Rows from block 7 of a small self-supervised audio encoder (BEST-RQ), named by matrix and row number. Each number is 128 + 24 x the weight over its row's rms, rounded and kept within 0 to 255. All counts start at 0.
After each channel's rows are labels from the 100 clips, of 14848, where the channel reaches its highest value: "strongest on" is what is common among them; "lies over" is the class under the peak. Only what is clearly more common there than usual is listed. The data: synthesized solo parts of chorales (CocoChorales).
# c30: last pointwise conv (model.blocks.7.c3.0.weight, 320x320x1), inputs 64-127

c30.120 [111 120 130  85 131 123 119 148 126 112 117 144 137 134 137 141 115 125 169 137 175 116 162 143  78 139 170 140 136 121 190 131 137 130 119 124 170  99 118 125 170 161 130 123  86 133 109 141  86 105 118  99 103 124 127 162 139 170 109 114 109  94 101 120]
strongest on: note D4; viola; cello; note C#4
lies over: D4

c30.315 [105 142 128 126 102 129 132 135 106 135 119 141 122 145 120 121 136 124 167 121 133 129 126 136 130 141  98  81 105 191  93 140 128 126 134 131 121 126  88 121 143 127 140 139 138 116 152 137 139  85 146 141  82 159 113 140 113 114 113 124 117 162 185 152]
strongest on: note A#4; trumpet; violin; note G5
lies over: A#4

c30.210 [ 66 123  93 116 144 107 131 126  93 144 114 108 117 165 178 178 130 120 122 125 139 143 141 130 127 129 126 118 141 132 102 118 142 134 140  95 131 129 158 129 123 128 110 145  83 128 160 147 134 135 117 142 134 126 171 108 133 102 160 137 122 152 139 137]
strongest on: flute; note F#5
lies over: silence; F#5

c30.203 [130  96 148 105 138 108 108 138 140 107 120 110 124 119 148  89 104 186 131 134  88 136 120 137 109  75 116 142 124 121 122  83 146 106 106 146 144 111 147 141 111 110 126 141  87 145 164 169  95 163 109 201  98 124 115 174 102 126 141 139 133 116 124 139]
strongest on: trumpet; note D5; note C5; note B4
lies over: D5; B4

c30.226 [181 165 110 136 140 152 175 126  87 138 133 112 136 123 107 135 175 136 106 149 107 119 123 115 148  98 189 125 109 119 147 120 118 131 143 106 153 153 126 115 159 144  99 127 128 191 121  97 100 117 146 126 123 129 136 113 122  82 117 120  93 114 139 167]
strongest on: trombone; note D4; note D#4; note G4
lies over: D4

c30.78 [133 119 164 127 109 150 111 155 126 124 116 136 139 123 155 100 163 148 120 167  98  79 110 147  82 134 159 112 112 123  99 160 136 125 113 136  99 104 116 117 122 169 181 133 128 126 132  83 147  91 125 140 125 113 128 124 109 107 112 116 119 146 136 179]
strongest on: note D4; cello
lies over: D4; silence

c30.195 [138 123 109 156 111 128 109 134  86 140 124 101 100 118 130 109 144  96 137  87 149 100 141 149 129 130 150 139 136 128 119 165 111  99  93 122 142 129 174 115 120 119 122 121  64 146 147 128 124 119 100 120 178  87 100 126 111 118 185 112 106 107 123 146]
strongest on: note D5; flute
lies over: silence

c30.186 [104 144 133 127  90 122 109 118 125 120 117 129 186 107 148 136 126 134 109 132 151 173 103 111  83 117 131  88 178 131 104 144 160 123 126 140 124 168 136 139 157 192 103 134 164 121 117 145 163 133 121 115 153 114 124 111 118 128 128 143 115 130  87 141]
strongest on: violin; note G5; note F5; note C#5
lies over: G5

c30.51 [166 154 152 144 159 136 119 132 119  87 156 128 104 182 116 111 143 167  94 106 175 132  84 125 107 175 164 122  93 149 114 181 109 144 153 131 121 135  97 108 131 136 136 122  91 103 141 116 132 135 122 158 142 135 126 122 110 128 110 142 106 141 139 102]
strongest on: note A#3; cello; note C4; note A3
lies over: silence; A#3

c30.270 [149 117 175 110  90 114 111 117 111  94 132 132 156 108 142 107 112  90  84 101 136 151 132 182 115 101 120 125 143 147 148 131 126 118 130 150 139  78 157 174  98 134 125 113 194 159 118 102 104 139 150  94 145 128 141 126 119 100 111  98 138  85 129  95]
strongest on: note G#4; violin; viola
lies over: G#4

c30.241 [132 137  93 118 146 132 159 111 126 132  96 110 150 147 115 122 167  69 121 100 131 145 174 144 135 154 118  88 112  95 168 126 127 115 172 130 147 141 103 150 107 145 115 117 115 119 126 111 106 135 134 156 104 175 117 136 105 130 149 111 129 121 109 135]
strongest on: note A4
lies over: silence

c30.125 [125 115  94 131 120 131 131 116 111 104 141 145 119 121 120 125 142 114 142 132 153 112  83 100 128 135 157 171 160 158 113  99 150 136 111 123 112 183 125 131 173 131 161 114 119 153  95 127 128 160 116 116 159 140 143 101 117 161 108 127 118 114 143 126]
strongest on: trombone; note D4; note D#4; note F4
lies over: D4

c30.28 [143 138 114 113 122 130 141 140 113 152 120 101 132 132 181 110 162 139 108 102 200 148 103 147 139 145 101 142 124 144 127 114 133 128 154 152 117 118 135 115 119 111 118 124 129 132 121 131 127 133  93 119  94 128 130  88 106 137 117 129  88  99 127  93]
strongest on: cello; note G3; note G#3; note A3
lies over: G3

c30.202 [140 165 129 101 162  84 129 124 184 127 146 100 100 158 166 162 145 126 112 150 122 105 155 132  97 132 102 124 121 117 105 154 112 130 153 129 121 106  85 138 146 166 143 148 166  75 129 203 142 149 120 158  70 127 137  89 180 136 151 151  99 159 129 131]
strongest on: note D#4; note D#5; viola
lies over: D#4; D#5

c30.304 [133 133 102 124 183 138 123 119 135 135 141  89 151 146 108 135 108 111 147 118 129 143 114 139 115 173 145 141  73 111 140 157 123  91 128  95 116 130 123 165 153 113 110 149  90 160 174 160 153 107 111 168 129 133 101 130  87 128 145 162 105 167 165 123]
strongest on: trumpet; note G#5; note C#5
lies over: G#5

c30.175 [107 165 112  77 119 112 128 169 142 100 108  93 159  83 128 118 119 138 118 133 112 134 121 129 114  96  86 110 163 142 192 106 122 153  80 139  90 118 159 111 109 152 127 136 127 114 101 118 129 162 120 102 108 129 148 107 134 111 140 166 130 135 116 119]
strongest on: bassoon; note G#3; note A#3
lies over: G#3; A#3

c30.75 [104 130 110 127 105 100 127 137 113 119 128 127 128 113 160 148 119 129 149 133 144 161 144 111 110 126 126 126 136 162 118 161 161 140 180 137 116 135 124 138 149 119 110 150 132 101  91 157 113 158 105 102 100 136 143 119 141 187 132 150 126 112 157 152]
strongest on: note A#4; note C5; horn; flute
lies over: A#4; C5

c30.310 [112 109 123 128 105 148  92 140 150 135 104 140 158 125 148 140 134 140 106 140 148 138 177 175 141 120 132 158 147 135 115 130 123 181 129  98 138 149 162 118  66 198 166 112 118 126 123  76 137 102 115 101 101 169  79 109 118 135 118 149 117 121 134 129]
strongest on: violin; note D#5; note F5; note A#4
lies over: D#5

c30.60 [ 99 128 130 164 164  84 132 161 119 155 141 104 156 141 131  98 118 133 149 131 115  70 154 115 107 124 108 158 146 138  98  75 147 154 108 126 129  90 123 125 139 142 113  94 129  87 128 135 121 138 122 143 106 152 142 126 122 115 141 102  89 179 174 137]
strongest on: note A#4; trumpet; oboe; note C5
lies over: A#4

c30.292 [133 102 147 130 126 122 109  99 134 128 118 130 136 133 133 124 106 145 128 125 171 144 135 106 107 112 123 131 105 161 129 119 144 195 116 140 168 151 147 112  83 127 122 123 117 131 104  93 108 102 149 135  89 118 149 117 123 151 120 132 150 121 146  94]
strongest on: trumpet; note F5; note G5
lies over: F5

c30.198 [119 112 129 181 146 134 120 103 122 113 104 150 133 147 147 115 133 116 115 142 113 136 117 140 174 147 138 145 134 128 148 135 149  95 140 108 110 128 129 126 137 104 152 169 155 131 134  91 144 114  84 119 133 116 145  91 133 139 102 134 171 121 131 160]
strongest on: note A#4; note F#3; cello
lies over: A#4; F#3

c30.286 [120 109 126 123 148 109 115 117 118 144 146 134 114  95 153 131 137 138  92 108 171 152  94 131 136 169 130 139 144 111 125 150  90 149 137 102 141 162 115 102 132 107 151 133 150 123  91 121 140 114 108 150 110  82 141 111 148 155 138 149 137 142 100 155]
strongest on: note A4; bassoon
lies over: A4

c30.112 [106 128 107 175 129 112 101 168 141 133 119 142 108 123 155 156 124 127 140  96 117 145 148 126  98 129 104 118 113 122 182 132 135 109 136 142  81 165 136 115 102 105  97 121 135 117 158 158 106 164 136 133 177 154 148 109  89  97 136 141 173 141 118 103]
strongest on: cello; note G#3; note A3
lies over: G#3

c30.66 [ 94 120 121 132 119 117  99 112  79  97 105 122 119 111 123 102 117 109 159 131 137 109 159 122 102 163 148 108 127  99 131 120 141 125 142 153 158 155 176 101 115 100 176 102 133 118 130 102  89 123 109  99 155  96 100 113 146 111 111  77 105 122 132  98]
strongest on: flute; note C#5; note D5; note F5
lies over: C#5; D5

c30.278 [145 152 108 146 175 125 147 122 116  95  99 155 124 202 119 135 114 106 122 150 102 112  97 150 110 136 119 176 138 147 164 109 126 153 142 150 128 137 130 170 108 114 106 126 151  83  81  95 121 145 148 124 108 116 128  93 110 186 129 140 158 136 146 136]
strongest on: cello; note G3; oboe
lies over: silence; G3

c30.38 [117 151 113 118 148 141 130 117 140 117 150 148 115 125 164 144 131 111 116 142 134 120 134 135  77 138 189 165 135 105 101  92 134 178 149 109 111 141 118 146 171 132 142  93 118  98 148 165 119 175  81 120 112  81 127 142  74 100 140 129 134 172 144 117]
strongest on: note D4; viola; note B4
lies over: D4; B4

c30.11 [133 147 150 111 121 164 152 140 134 138 146 143 111  97 159 119 102 114 145 146 125 155 105  84 126  86 110 126 119 111 150 134 133 122 113 165 131  99 108 138 120 166 215 129 123 131 143 150  95 120 165 142 125 127 116 163 117 143 115 152 116 156 139 114]
strongest on: note C4; bassoon; trombone
lies over: C4

c30.64 [157 114 139 118 129 120 133 142  97  91 150  81 143 104 138  97  83 169 136  69 134 186 126 122 110 143 127 118 135 132 149 161  94 131 124 164 167 134 117 130 144  93 143 137 133  98 134 147  86 124 126 120 157 117 143 118 126 105 116 121 143  83 125 131]
strongest on: flute; note E5; note F#5; note G#5
lies over: E5

c30.162 [143 138 125  98 132 153 211 122 167 149 127 100  86 120 124  69 104 104  98 157 131 151 142 108 102 114 141 130 118 157  93  83 102 123 141 103 135 136 144 101 125 150 108 120 122 115 113 152 155 186 127 139  99 137 133 178 132 135 129 144 161 114 125 138]
strongest on: clarinet; note D4
lies over: silence

c30.2 [159 146  68  98 110 116 127 179 124 135 127 158 115 102 109  98 146 137 145 131  88 187 118 125 120 116 112  85 140 160 163 121 113 105 104 143 101 123 134 130  94 126 109 132 126 171 132 113 139 106 145 148 127 107 193 128 150 152 111  95  81 116 116 148]
strongest on: note D#4; note F4; clarinet; note D4
lies over: D#4

c30.50 [141 123 138 113 124 148 116 132 105 107 145 138 135 115 132  92 108 148 104 137 132 122 122 110 127 123  95 113 123 145  84 137  88 112 118 162 152 150 149 109 149  73  96 144 120  99 104  98 136 137  83  96 138 110 130 100  99 115 143 152 144 103 123 149]
strongest on: note B3
lies over: silence

c30.26 [145 108 141 117 149 132 122 126 144 148 103 143 101 135 139 112 138 200 167 130 115 102 129 148 141  98 119 166 118  86  96  89 133  90 120 180 126  96 117  99 125 150 116 144 117 143 149 124 138 119 109 129 103  94 120 154 129 108 132 210 165 150 189 124]
strongest on: note A4; flute
lies over: A4

c30.131 [137 107 127 178 150 120 121 108 105 131  98 140 145  90 110 104 131 166 128 117 143 155 136 103 120 164 104  94 117 165 109  93 163 107  92 129 126 137 124 126 127 117 198 137  97 121 142 149 119  90 159 165 147 130 147 153 113 181 103 128 138 115 104 158]
strongest on: note A4; note G4; violin; viola
lies over: A4; G4

c30.209 [136 133 130 132 135 110 133  87 126 133 121 124 183 100 136 134  90 138 118 125  98 117 140 136 128 123 164 154 100 132 104 130 113 127 185  87 116 157 155 187 170 161 107 132 114 145 150  92 131 197 102 134 121 153 140 125 159 133 123 128 154 147 111 101]
strongest on: cello; note A3; note C#4; bassoon
lies over: A3

c30.170 [ 89 144 158 181  98 115 123 117 133  94 126 157 116 100 156 117 101 130  85 106 142 168 126 143 130 138  98 132 165 156  95 133 104 162 145 128 163 109 118 120 150 141 133 129 114 130 114 143  74 136 108 164 109 137 123 136 104 157 105  69  94 130 159 120]
strongest on: note D#4; viola
lies over: D#4

c30.229 [137  91 122 118 118 133  92  74 131 135 140 160 108 151 152 126 123 140 172 102 109 141 143  98  97 142 153  98 166 129 132  87 111  94 135 127 129  95  89 150 117 148 120 138 102 130 116 133 110 121 140 139 147 125 136  90 135  91 131 149 206 128 130 117]
strongest on: trumpet; note E5; note D5; note F5
lies over: E5

c30.73 [165 112  99 157 126  93 140 147 112 118 125 150 125 140  85 107 161 138  82 138 116 112 133 153 112 119 129 137 164  98 138 127  98 147 127  91 151 157 126 111 173 123 144 176 111 118 191 137 126 116 193 131 105 137 157 106 128 107 135 131  98 125 102 140]
strongest on: note G#4; note F#4; trombone
lies over: G#4; silence

c30.116 [113 124 126 141 136 123  89  95 115 127 123 158 140 139 121 108 114 126 106 110 134 117 103 121 110  99  99 138 103 124 124  90 103 170 125 118 140 176 135 113 146 104  95 148 118 145  79 144 115 117 111 129 147  95 139 131 134 169 164 150 116 140 105 117]
strongest on: note B3; cello
lies over: silence; B3

c30.25 [112 104 144 115 118  94 132 161 132  89 122 108 118 127 107 128 150 119 150 130 131 129  94 149 141  94 134 129 160 154  77  75 127 130  96 122 111 133 103 170 123  98 131 142 124 164  91 128 100 114 138 128 136 126 110 126 118  99 106  85 131 109 134 103]
strongest on: note C4; tuba; note A#3; note C#4
lies over: silence; A#3

c30.267 [136  99 110 131 124 112 122  81 160 147 135 139 147 132 129 140 107 132 117 127 101 141 140 180 144 139 109  98 151 111 148 112 102 129  61 100 109 130 133 135 119 123 125  94 125 135  87 140  81 145 145 112 127 139 152 132 128 136 119  99 154 130  99 154]
strongest on: note D#4; viola; note F4; note C#4
lies over: D#4

c30.56 [104 149 105 146  92 129 151 149  83 119 122 143 126 143 135 131 132 166 156 115 163 132  97 129 105  94  97 126 141 126 147 144 160 153 103 173  96 134  86 154 130 154 103 144 133  83 124 180 148  99  92 119 146  75 135  95 151 100  89 123 131 160 183 116]
strongest on: note B3; cello; note E4
lies over: B3; E4

c30.59 [105 153 150 112 128 163 150 154 135 125 122 145 131 121 126 106 105 104 117 109 122 106 159 143 110 101 173  96 123  86 159 127 111 109 173 142 131 107 146 174 114 147  81 148  76  76 101 142 120 156 155 131  80 147 119 106 142 149 111  93 117 154 142 124]
strongest on: note D#4; viola; note F#5
lies over: D#4; F#5

c30.86 [145 119 119 122 112  97 101 134 118 115 122  96 130 117 125 141 156  80 111 113 146 113 164 139 136 118 162 144 157 105 105 128 171 109 157 149  89 100 160 123 110 106 194 217  80 147 166 144 172 127 165 152 167 127 110 126 130 202 135 143 141 160 146 147]
strongest on: viola; note G#4; note F4; note D#4
lies over: G#4

c30.249 [ 93 150 146 126 137 153 144 113 119 118 121  86 112 109 129 102 158 111 113 137  87 128 119  90 111  91 160 155 149 101 143 135 111 115 139  89 101 145 138 149 131 165 152 158 155 125 104 103 134 125 128 112  70 136 136  92 108 144 109 139 104 172 163 117]
strongest on: note A#3; tuba; instrument: cello; horn
lies over: A#3

c30.311 [119 125 157 133 121 138 140  92 135 112 114 105  92 143 148 129 122 128 147 173  91 125 126 172 149 150 146 119 158 126 140 181 132 123 189 105 142 104 123 149 150 144 155 103 111 122 153 141 161 149 115 138 115 102  83 151 111 137 158 164 110 141 106 156]
strongest on: note C4; oboe; note G5
lies over: C4; G5

c30.74 [121 116 111 113 130 117 133 118 107 160 111 154 128  95 120 117 116 110 136 119 118 129  88 178 151 129 133 124 126 153  92 171 108 109 121  96 144 109 107 136 132 124  79 118 140 144  81 129 118 115 148 123 142 172 126 187 136 104 134 150 126  88 154  97]
strongest on: note C4; viola; note C#4; note D4
lies over: C#4; C4

c30.90 [172  98  90 133 133 146 132 136 133  93 143 158 117 109 165  97 140 132 156 130 113 125 176 140 129 166 106 158 104 111 111 108 117  82  94 126  79 112 144  88 175 164  99 118 108 128 121 171 118 144 162  99  94 109 173 148 119 142 193 137 119 138 141 116]
strongest on: note A#4; violin; clarinet
lies over: A#4; silence

c30.173 [100  88 128 130 142 147  98 139 109 130 140 126 140 125 128 139 134 142 110 119  91  85 125 147 153 153  78 108 101  81  91  73 148 109 197 107 115 127 130 120  97 147 160 111 139 109 107 126 135  96 139 110 119 173  82  90 123 104  98 129 118 177 151 168]
strongest on: bassoon; note A3; trombone
lies over: A3

c30.89 [155  98 105 133 116 109  97 128 114 116 121 128 110 122 141 102 172 156  79 115 120 105 101  80 137 158 189  92 127 136 117  93 155 140 156  82 123 141 109 133 106 148 149 139 138 116 172 100  99 138 142 109 119  96 105 129  75 123 138 129 108 176 111 144]
strongest on: note D4; horn; trombone
lies over: silence

c30.240 [114 102 125 125 110 142 151 140 154 172 162 102 128 104 133 113 142 104 116 147 145 119 146 160 152  78 148 137 117 147 155 105  78 102 134 108 117 138 116 145 139 136 124 199 124 187 125 166 106 141 185 144 116 118  84 104 132 121 146  80 136 124  79 108]
strongest on: note C4; note D4; trombone; tuba
lies over: silence; D4

c30.285 [ 82 145  68 106 153 145 144 136 167 116 149  97 105 103 176 121 140 170 151 109 125  99  99 169 122  95 131 123 138 113 158 111  98 127 137  99  94 147 110 111 127 170  76  86 120 138 129 128 105 133 104 134 101 107 165 157 168 153 134 118 114 113 152 136]
strongest on: note B3; note C#4; double bass
lies over: B3

c30.308 [153 147 138 162 151 112 148 205  97 129 144 163  67 131 138 145 127 145 129 122 131 105 134 119 119 120 101 124 168 148 146 101 144 100 158 115 112 131 120 174 122 131 118 118  83 124 165 124 101 149 124 123 136 128 117 105 158 117 100 125 109 104 115 112]
strongest on: viola; note F#4; clarinet
lies over: silence

c30.57 [144 138 107 107 114 136  92 139  96  67 160 141 121 101 137 139  95 130 105 130 132 136 111 110 107 104 171 139 148 139 110 149 158 131 129 122 160 153  76 118 124 153 130 138 151 152 156 131 119 131  82 158 111 138 104 146 141 137 116 125 140 129 100 153]
strongest on: clarinet; trumpet; note D#5
lies over: silence

c30.174 [155 112 134 150 116 149 121  91 134 115 113 132 115 100 159 172 136 160 152 129 133  95 102 116  90 140 134  85 146 156 120  97  98 139 147 127 141 132 132  96 125 149 115 178 122 130 115 143 118  66 144 148 156 138 125 104 135 105 129 151 109 107 132 132]
strongest on: flute
lies over: silence

c30.8 [135 159 114 119 118 161 138 136 119 126 150  76 103 156 110 101  96 158 145 143 128 129 139  89 107 103 104 113 142 128 121 138 131 107 123 116 117 132 115 175 155 171 108 144 149 186 145 122 125 114 144 108 144 109 119  93 143 132  85 139 117  87 129 134]
strongest on: flute
lies over: silence

c30.126 [114 107 132 129 133 147 136 153 133 112 110 132 141 123 135 136 116 149  93 132  99 135 105 142 159 140 104 141 185 156 108 112 107 125 144  97  96 133 112 187 125 104 150 161 142 161 116 161 106 139 144 149 147 195 212 142 142 146 115 149 109 139 118 167]
strongest on: trombone
lies over: silence

c30.179 [100 128 164 169 109 136 127 133 149 117 117 124 133 123 132 157 120 148  89 111 138 120 118 157 143  85 113  94 132 141 122 128 105 119 140 165 124 113 112 146 166 147 113 110 142 113 138 106 153 157 132 128 114 202 134 118 146  94 121 134 125 127 175 109]
strongest on: violin; note D#5
lies over: D#5

c30.32 [148 150 159 119 130 125 134  93 105  97 131 107 108 128 100 117 132 135 109 110 145  94 117 150 133 129 121 148 114 172 186 165 129 195 158  91 134 141 123 114  97 142 114 144 138 149  99 172  72 131 137 147 110 135 162 125 188 122 170 171 133 144 132  97]
strongest on: cello; note G#3; note A3
lies over: G#3

c30.135 [ 88 121 128  90 140  82  89 144  96 142 127 146 140 106  89  97  94 127 117  99 128 121 109 116 134 122  94 139 224 138 169  81 120 125 152 123 179  87 126 125 147 122 143 174 148 116 141 126  82 143 137 123 137 141 139 171 124 107 159 143 145 173 142 157]
strongest on: clarinet; note B3; note G3; bassoon
lies over: G3; B3

c30.54 [102 106 156 135 126 214 119  99 128  69 115 135 124 131 104 109 123  90 159 118 134 102  77  99 126 138 146 137 114 100 127 127 171 127 144  98 112 120 126 118 128 138 156 115 157 153 133 112 129 115 182 146 146 132  89 183 141  89 147 135 127 137  93 158]
strongest on: trumpet
lies over: silence

c30.161 [105 147 122 134 151 140 142 122 127 127 130 121 131 143 172  96 136 151 158 132 139 129 103 102 116  96  78 163  94  93  96 127 108 159 117 142 121 175 141 133 163 119 108 149 130 152 114 127 107 151 180 116 144 107 154 107 134 154  85 130 116  92 130 141]
strongest on: note D4; violin; note A4; cello
lies over: D4; A4

c30.218 [139 130 144  95 181  64  93 105 100 136 108 126 125 180 126 131 120 128 179 124 106 121 119 118 173 101 133 153 146  92 168  97 105  97 113 120 102 144 157 182 151 114 149 121 136 141 120 115 130 153 146 137 100 147 115 150 137 114  95  95 184 160 136 138]
strongest on: bassoon; note A3
lies over: silence

c30.29 [145 134 121 137 133 110 175 136 171 151 145 144 106 137 119 138  77 109 129 149 144 135 158 102  88 129 132 117 138 129 133 140  77  98  93 130  76 167 108  87  81 118 162 102 140 131 127 165  97 168 141 139 113 131 136 113 131 182 117 116 146 131 108 135]
strongest on: note D#4; viola; trumpet
lies over: D#4

c30.91 [114 102 145 124 124 108 148 149 137 113 115 130 136 130 155 155 120 157 126 120 180 121 162 133 142 125 111 103 120 116 121 115 138 106 143 107 139 118 170 134 120 115 126 175 128 106 119  80 151 110 122 142 153 106 117 152  74 138 178 128 115  91  90 168]
strongest on: violin; note D5; note F5; note G5
lies over: D5; G#5

c30.0 [112 131 130 102 140 102 145 111 133 134 140 128 121 103 138  99 114 155 146 191  98  91 126  89 134 110 108 145 147 154 147 127 111  96 150 121 143 180 133 136 167  92 181 124 105 166 131 131 123 138 132 153 143  75 134 154 165 133 189  95 151 114 131 129]
strongest on: violin; note G5; note F#5; note F5
lies over: G5; silence

c30.137 [151 129  96 126  85  90 129  99 111 125  93  99 132 106 136 123 168 151 142 116  93 108 113 146 125 104  95 124 143 130 144 121  76 140  78 113 152 175 150 154 135 124 121 104 147 175 170 139 107 167 142 124 141 100 172 139 133  99 117 130 142 136 121 160]
strongest on: trombone; note E5
lies over: E5

c30.225 [126  86 122 107  87 137 142 146 124 109 130  82 139 120 146 116 150 115 120 106  93 141  85 105 118 112 157 112 120  84 167  94 139 184 168 104 122 150 118 209 122 143 155 115 105 104 127 134 127 127 123 102 114 102 110 123 157 122  82 181 101  91 158 129]
strongest on: cello; note D4; note G3; note D#3
lies over: G3; D#3