Rows from block 11 of a small self-supervised audio encoder (BEST-RQ), named by matrix and row number. Each number is 128 + 24 x the weight over its row's rms, rounded and kept within 0 to 255. All counts start at 0.
Before each channel's rows are labels from the 100 clips, of 14848, where the channel reaches its highest value: "peak on" is the class under the peak. Only what is clearly more common there than usual is listed. The data: synthesized solo parts of chorales (CocoChorales). In brackets: how many of the 100, against the usual share in percent.
# c30: last pointwise conv (model.blocks.11.c3.0.weight, 320x320x1), inputs 0-39

peak on: silence (66 vs 12.2)
c30.39 [159 121 126 126 147 144 112 130 130 117 175 152 105 138 134 187 135 128  93 138 122 183 151 123 124 141 116  93 123 116  83 132 120 153 130 112 135  91  89 115]

peak on: C#5 (27 vs 3.7)
c30.262 [126 110 102 126 149 115 107 139 139 118 126 128 141 143 114 130 123  92 139 101 149 128 129  93 108 125 155 129 122 149 105  79 177 152 131 107 118 152 129 171]

peak on: E4 (33 vs 2.9)
c30.228 [139 116 122 115 105 183 125  87 156 122 150 137 113  98 131 160 139 104 104  78 146 120 147 131 147 126 126 104 147 120 124 112 130 128  77 137 102 162 131 140]

peak on: A4 (44 vs 3.4)
c30.78 [126 144 144 152 147 125 137 143 133 117 105 121 127 112 148 114 109 132 154 112 145 135 137 162 109 153 139 122 163 167 129  99 119 144 114 111 163 121 129 139]

peak on: C#5 (61 vs 3.7)
c30.268 [ 94 146 137  77 135 158 129 154 117  99 161 116 144 114 151 147 132 120 123 126 144 151 153 123 110 106  69 122 133 188 105 125 108 178 157 130  77 157 125 103]

peak on: A4 (54 vs 3.4)
c30.99 [152 130 177 128 152  98 126 103  95 173 125 153  94 177 152 110 134 163 143 128 150  97 128 168 168 120 140  96 164 143 124 125 129 143 109 120 146 110 106 125]

peak on: D#4 (37 vs 4.1)
c30.212 [104 157 141 109 183 139 124 124 133 136 124 103 125 119 133 116 134 129 111 158 135 113 134 122 126 123 126 126 152 107 118 126 125 112 134  93 147 121 111 100]

peak on: C#5 (29 vs 3.7)
c30.73 [130 141 155 118 131 143 120 116  94 129  98  89 118  95 141 140 124 118 130 144 146 100 170 143 122 153 123  96 124 134 137  81 115 100 108 129 127 140 147 125]

peak on: B3 (44 vs 2.9)
c30.203 [113 139 117 149 129 161 123 127 105  76 135 122 130  98 144 154 121 131  88 142 140 138 146 142 153 121 135 151 115 113 114 120  85 157 148 132 112 148 144 142]

peak on: D#4 (31 vs 4.1)
c30.295 [112 113 159 109 126 103 112 128 130 146 128 130 163 128 133 115 136 130 118 109 132 128 148 102 162 147 122 163 138 137 130 103 118 112 128 139 114 119 154  55]

peak on: silence (93 vs 12.2)
c30.140 [108 100 123 115 136 129 128 122 115 112  93  90 114 152 157 122 147 116 100 101 124  95 140 132 148 119 156 119 127 154 141 136 136 150 120 161  98 126 117 144]

peak on: B3 (30 vs 2.9)
c30.317 [155 149 145 138 128 127 156 130 114 148 109 141 113 126 140 152 131 120 160 116 116 134 176 114 142 108 140 134 125 121 138 134 111 114 155 115 141 125 110 117]

peak on: D#4 (27 vs 4.1)
c30.217 [130 143 163  69 161 128 111  85  88 126 103 117  81 112 123 100 149 121 121 146 148 113 147 129 151 136 118 115 103 127 169 138 103 156 145 117 160 137 142 121]

peak on: D#4 (32 vs 4.1); silence (29 vs 12.2)
c30.117 [100 106 106 100 161 108 129 129 176 161 148 180 115 123 120 107 155 159 127 117 119 134 155 136 125 117 149 129 105 121 188 108  92  94 125 120 150 108 122 120]

peak on: G5 (54 vs 2.4); F5 (26 vs 2.9)
c30.65 [124 119 167 129 121 138 102 122 100 165 131 150 158 140 121 105 131 128 141 149 107  92 160 144 143  99 133 113 120 156 123 123 105  91 113  95 110 115 183 112]

peak on: E4 (29 vs 2.9)
c30.93 [ 99 134 134 142 102 105 129 139  79 156 100 176 121 148 121 107 145 112 123 101 149 147 121 135 133 108 105 151 127 155 131 156 141 151 136 164 164  97 125 137]

peak on: silence (100 vs 12.2)
c30.83 [156  79 113 132 133 136 129 154  96 146 141 117 137 161 116 156 155 108 103 152 114 112 149 101 182 128 153 127 103 143 124 149 150 131 123 134 127 139 125 137]

peak on: C#5 (32 vs 3.7)
c30.202 [117 142  91 105 139 135 143 127 125 131 107 123 166 148 131 121 128 133 156 122 120 128 146 125 132 128 119 132 114 141 159 123 147 135 154 130 109 119 126 135]

peak on: E4 (29 vs 2.9)
c30.24 [ 99 121 152 103 122  97 128 117 115 172 125 110 136 121 160  81 132 142 111 115 178 153 138 130 134 152 132 142 137 163 118 106 159 148 107 108 127 131 156 160]

peak on: D#4 (50 vs 4.1)
c30.30 [137 128  84  62 123 117 128 125 105 142 127 125 118  80 124 106 131 101 109 142 129 157 154 158 152 111 136 128 118 159 142 147 129 199 130 147 131 155 162 131]

peak on: C#4 (33 vs 3.8); silence (33 vs 12.2)
c30.88 [109 136 130 144 135 132 157 159 146 127 122 129 116 105 150 137 155 188  77  73 126 146 151 132 119 137 115 133 121 145 102 139 148 177 101 121 102  73 100 105]

peak on: A4 (37 vs 3.4)
c30.149 [120  99 120 154 125 130 141 121  97 120 131 135 150 108  93 126 136  93 124 163 170 129 152 103 147 137 151 117 115 127 153 161 168 111 133 130 144 141 120 143]

peak on: E4 (26 vs 2.9)
c30.89 [136 158 130 130 132 134 167 129 123 111 152 118 150 115 127 131 138  94 153 109 122 152 139 131 170 169 119 120 168 133 144 106 127 158 108  95 143 153  98  93]

peak on: A5 (28 vs 0.8)
c30.205 [170 158 139 174 148 110 127 155 115 102 158 105 134  86 126 142 153 141 139 165 111 161 153 164 103 119 101 128 133 100 119 135 152  96 119 116 142 130 138 166]

peak on: C#5 (37 vs 3.7)
c30.305 [123 135 143 106 102 129  96 153 111 125 148 114 150  91 132 104 133 129 145 116 136 110 139 112 125 147 173 118 113  98 111 107 100 117 136 131 121 116 135 150]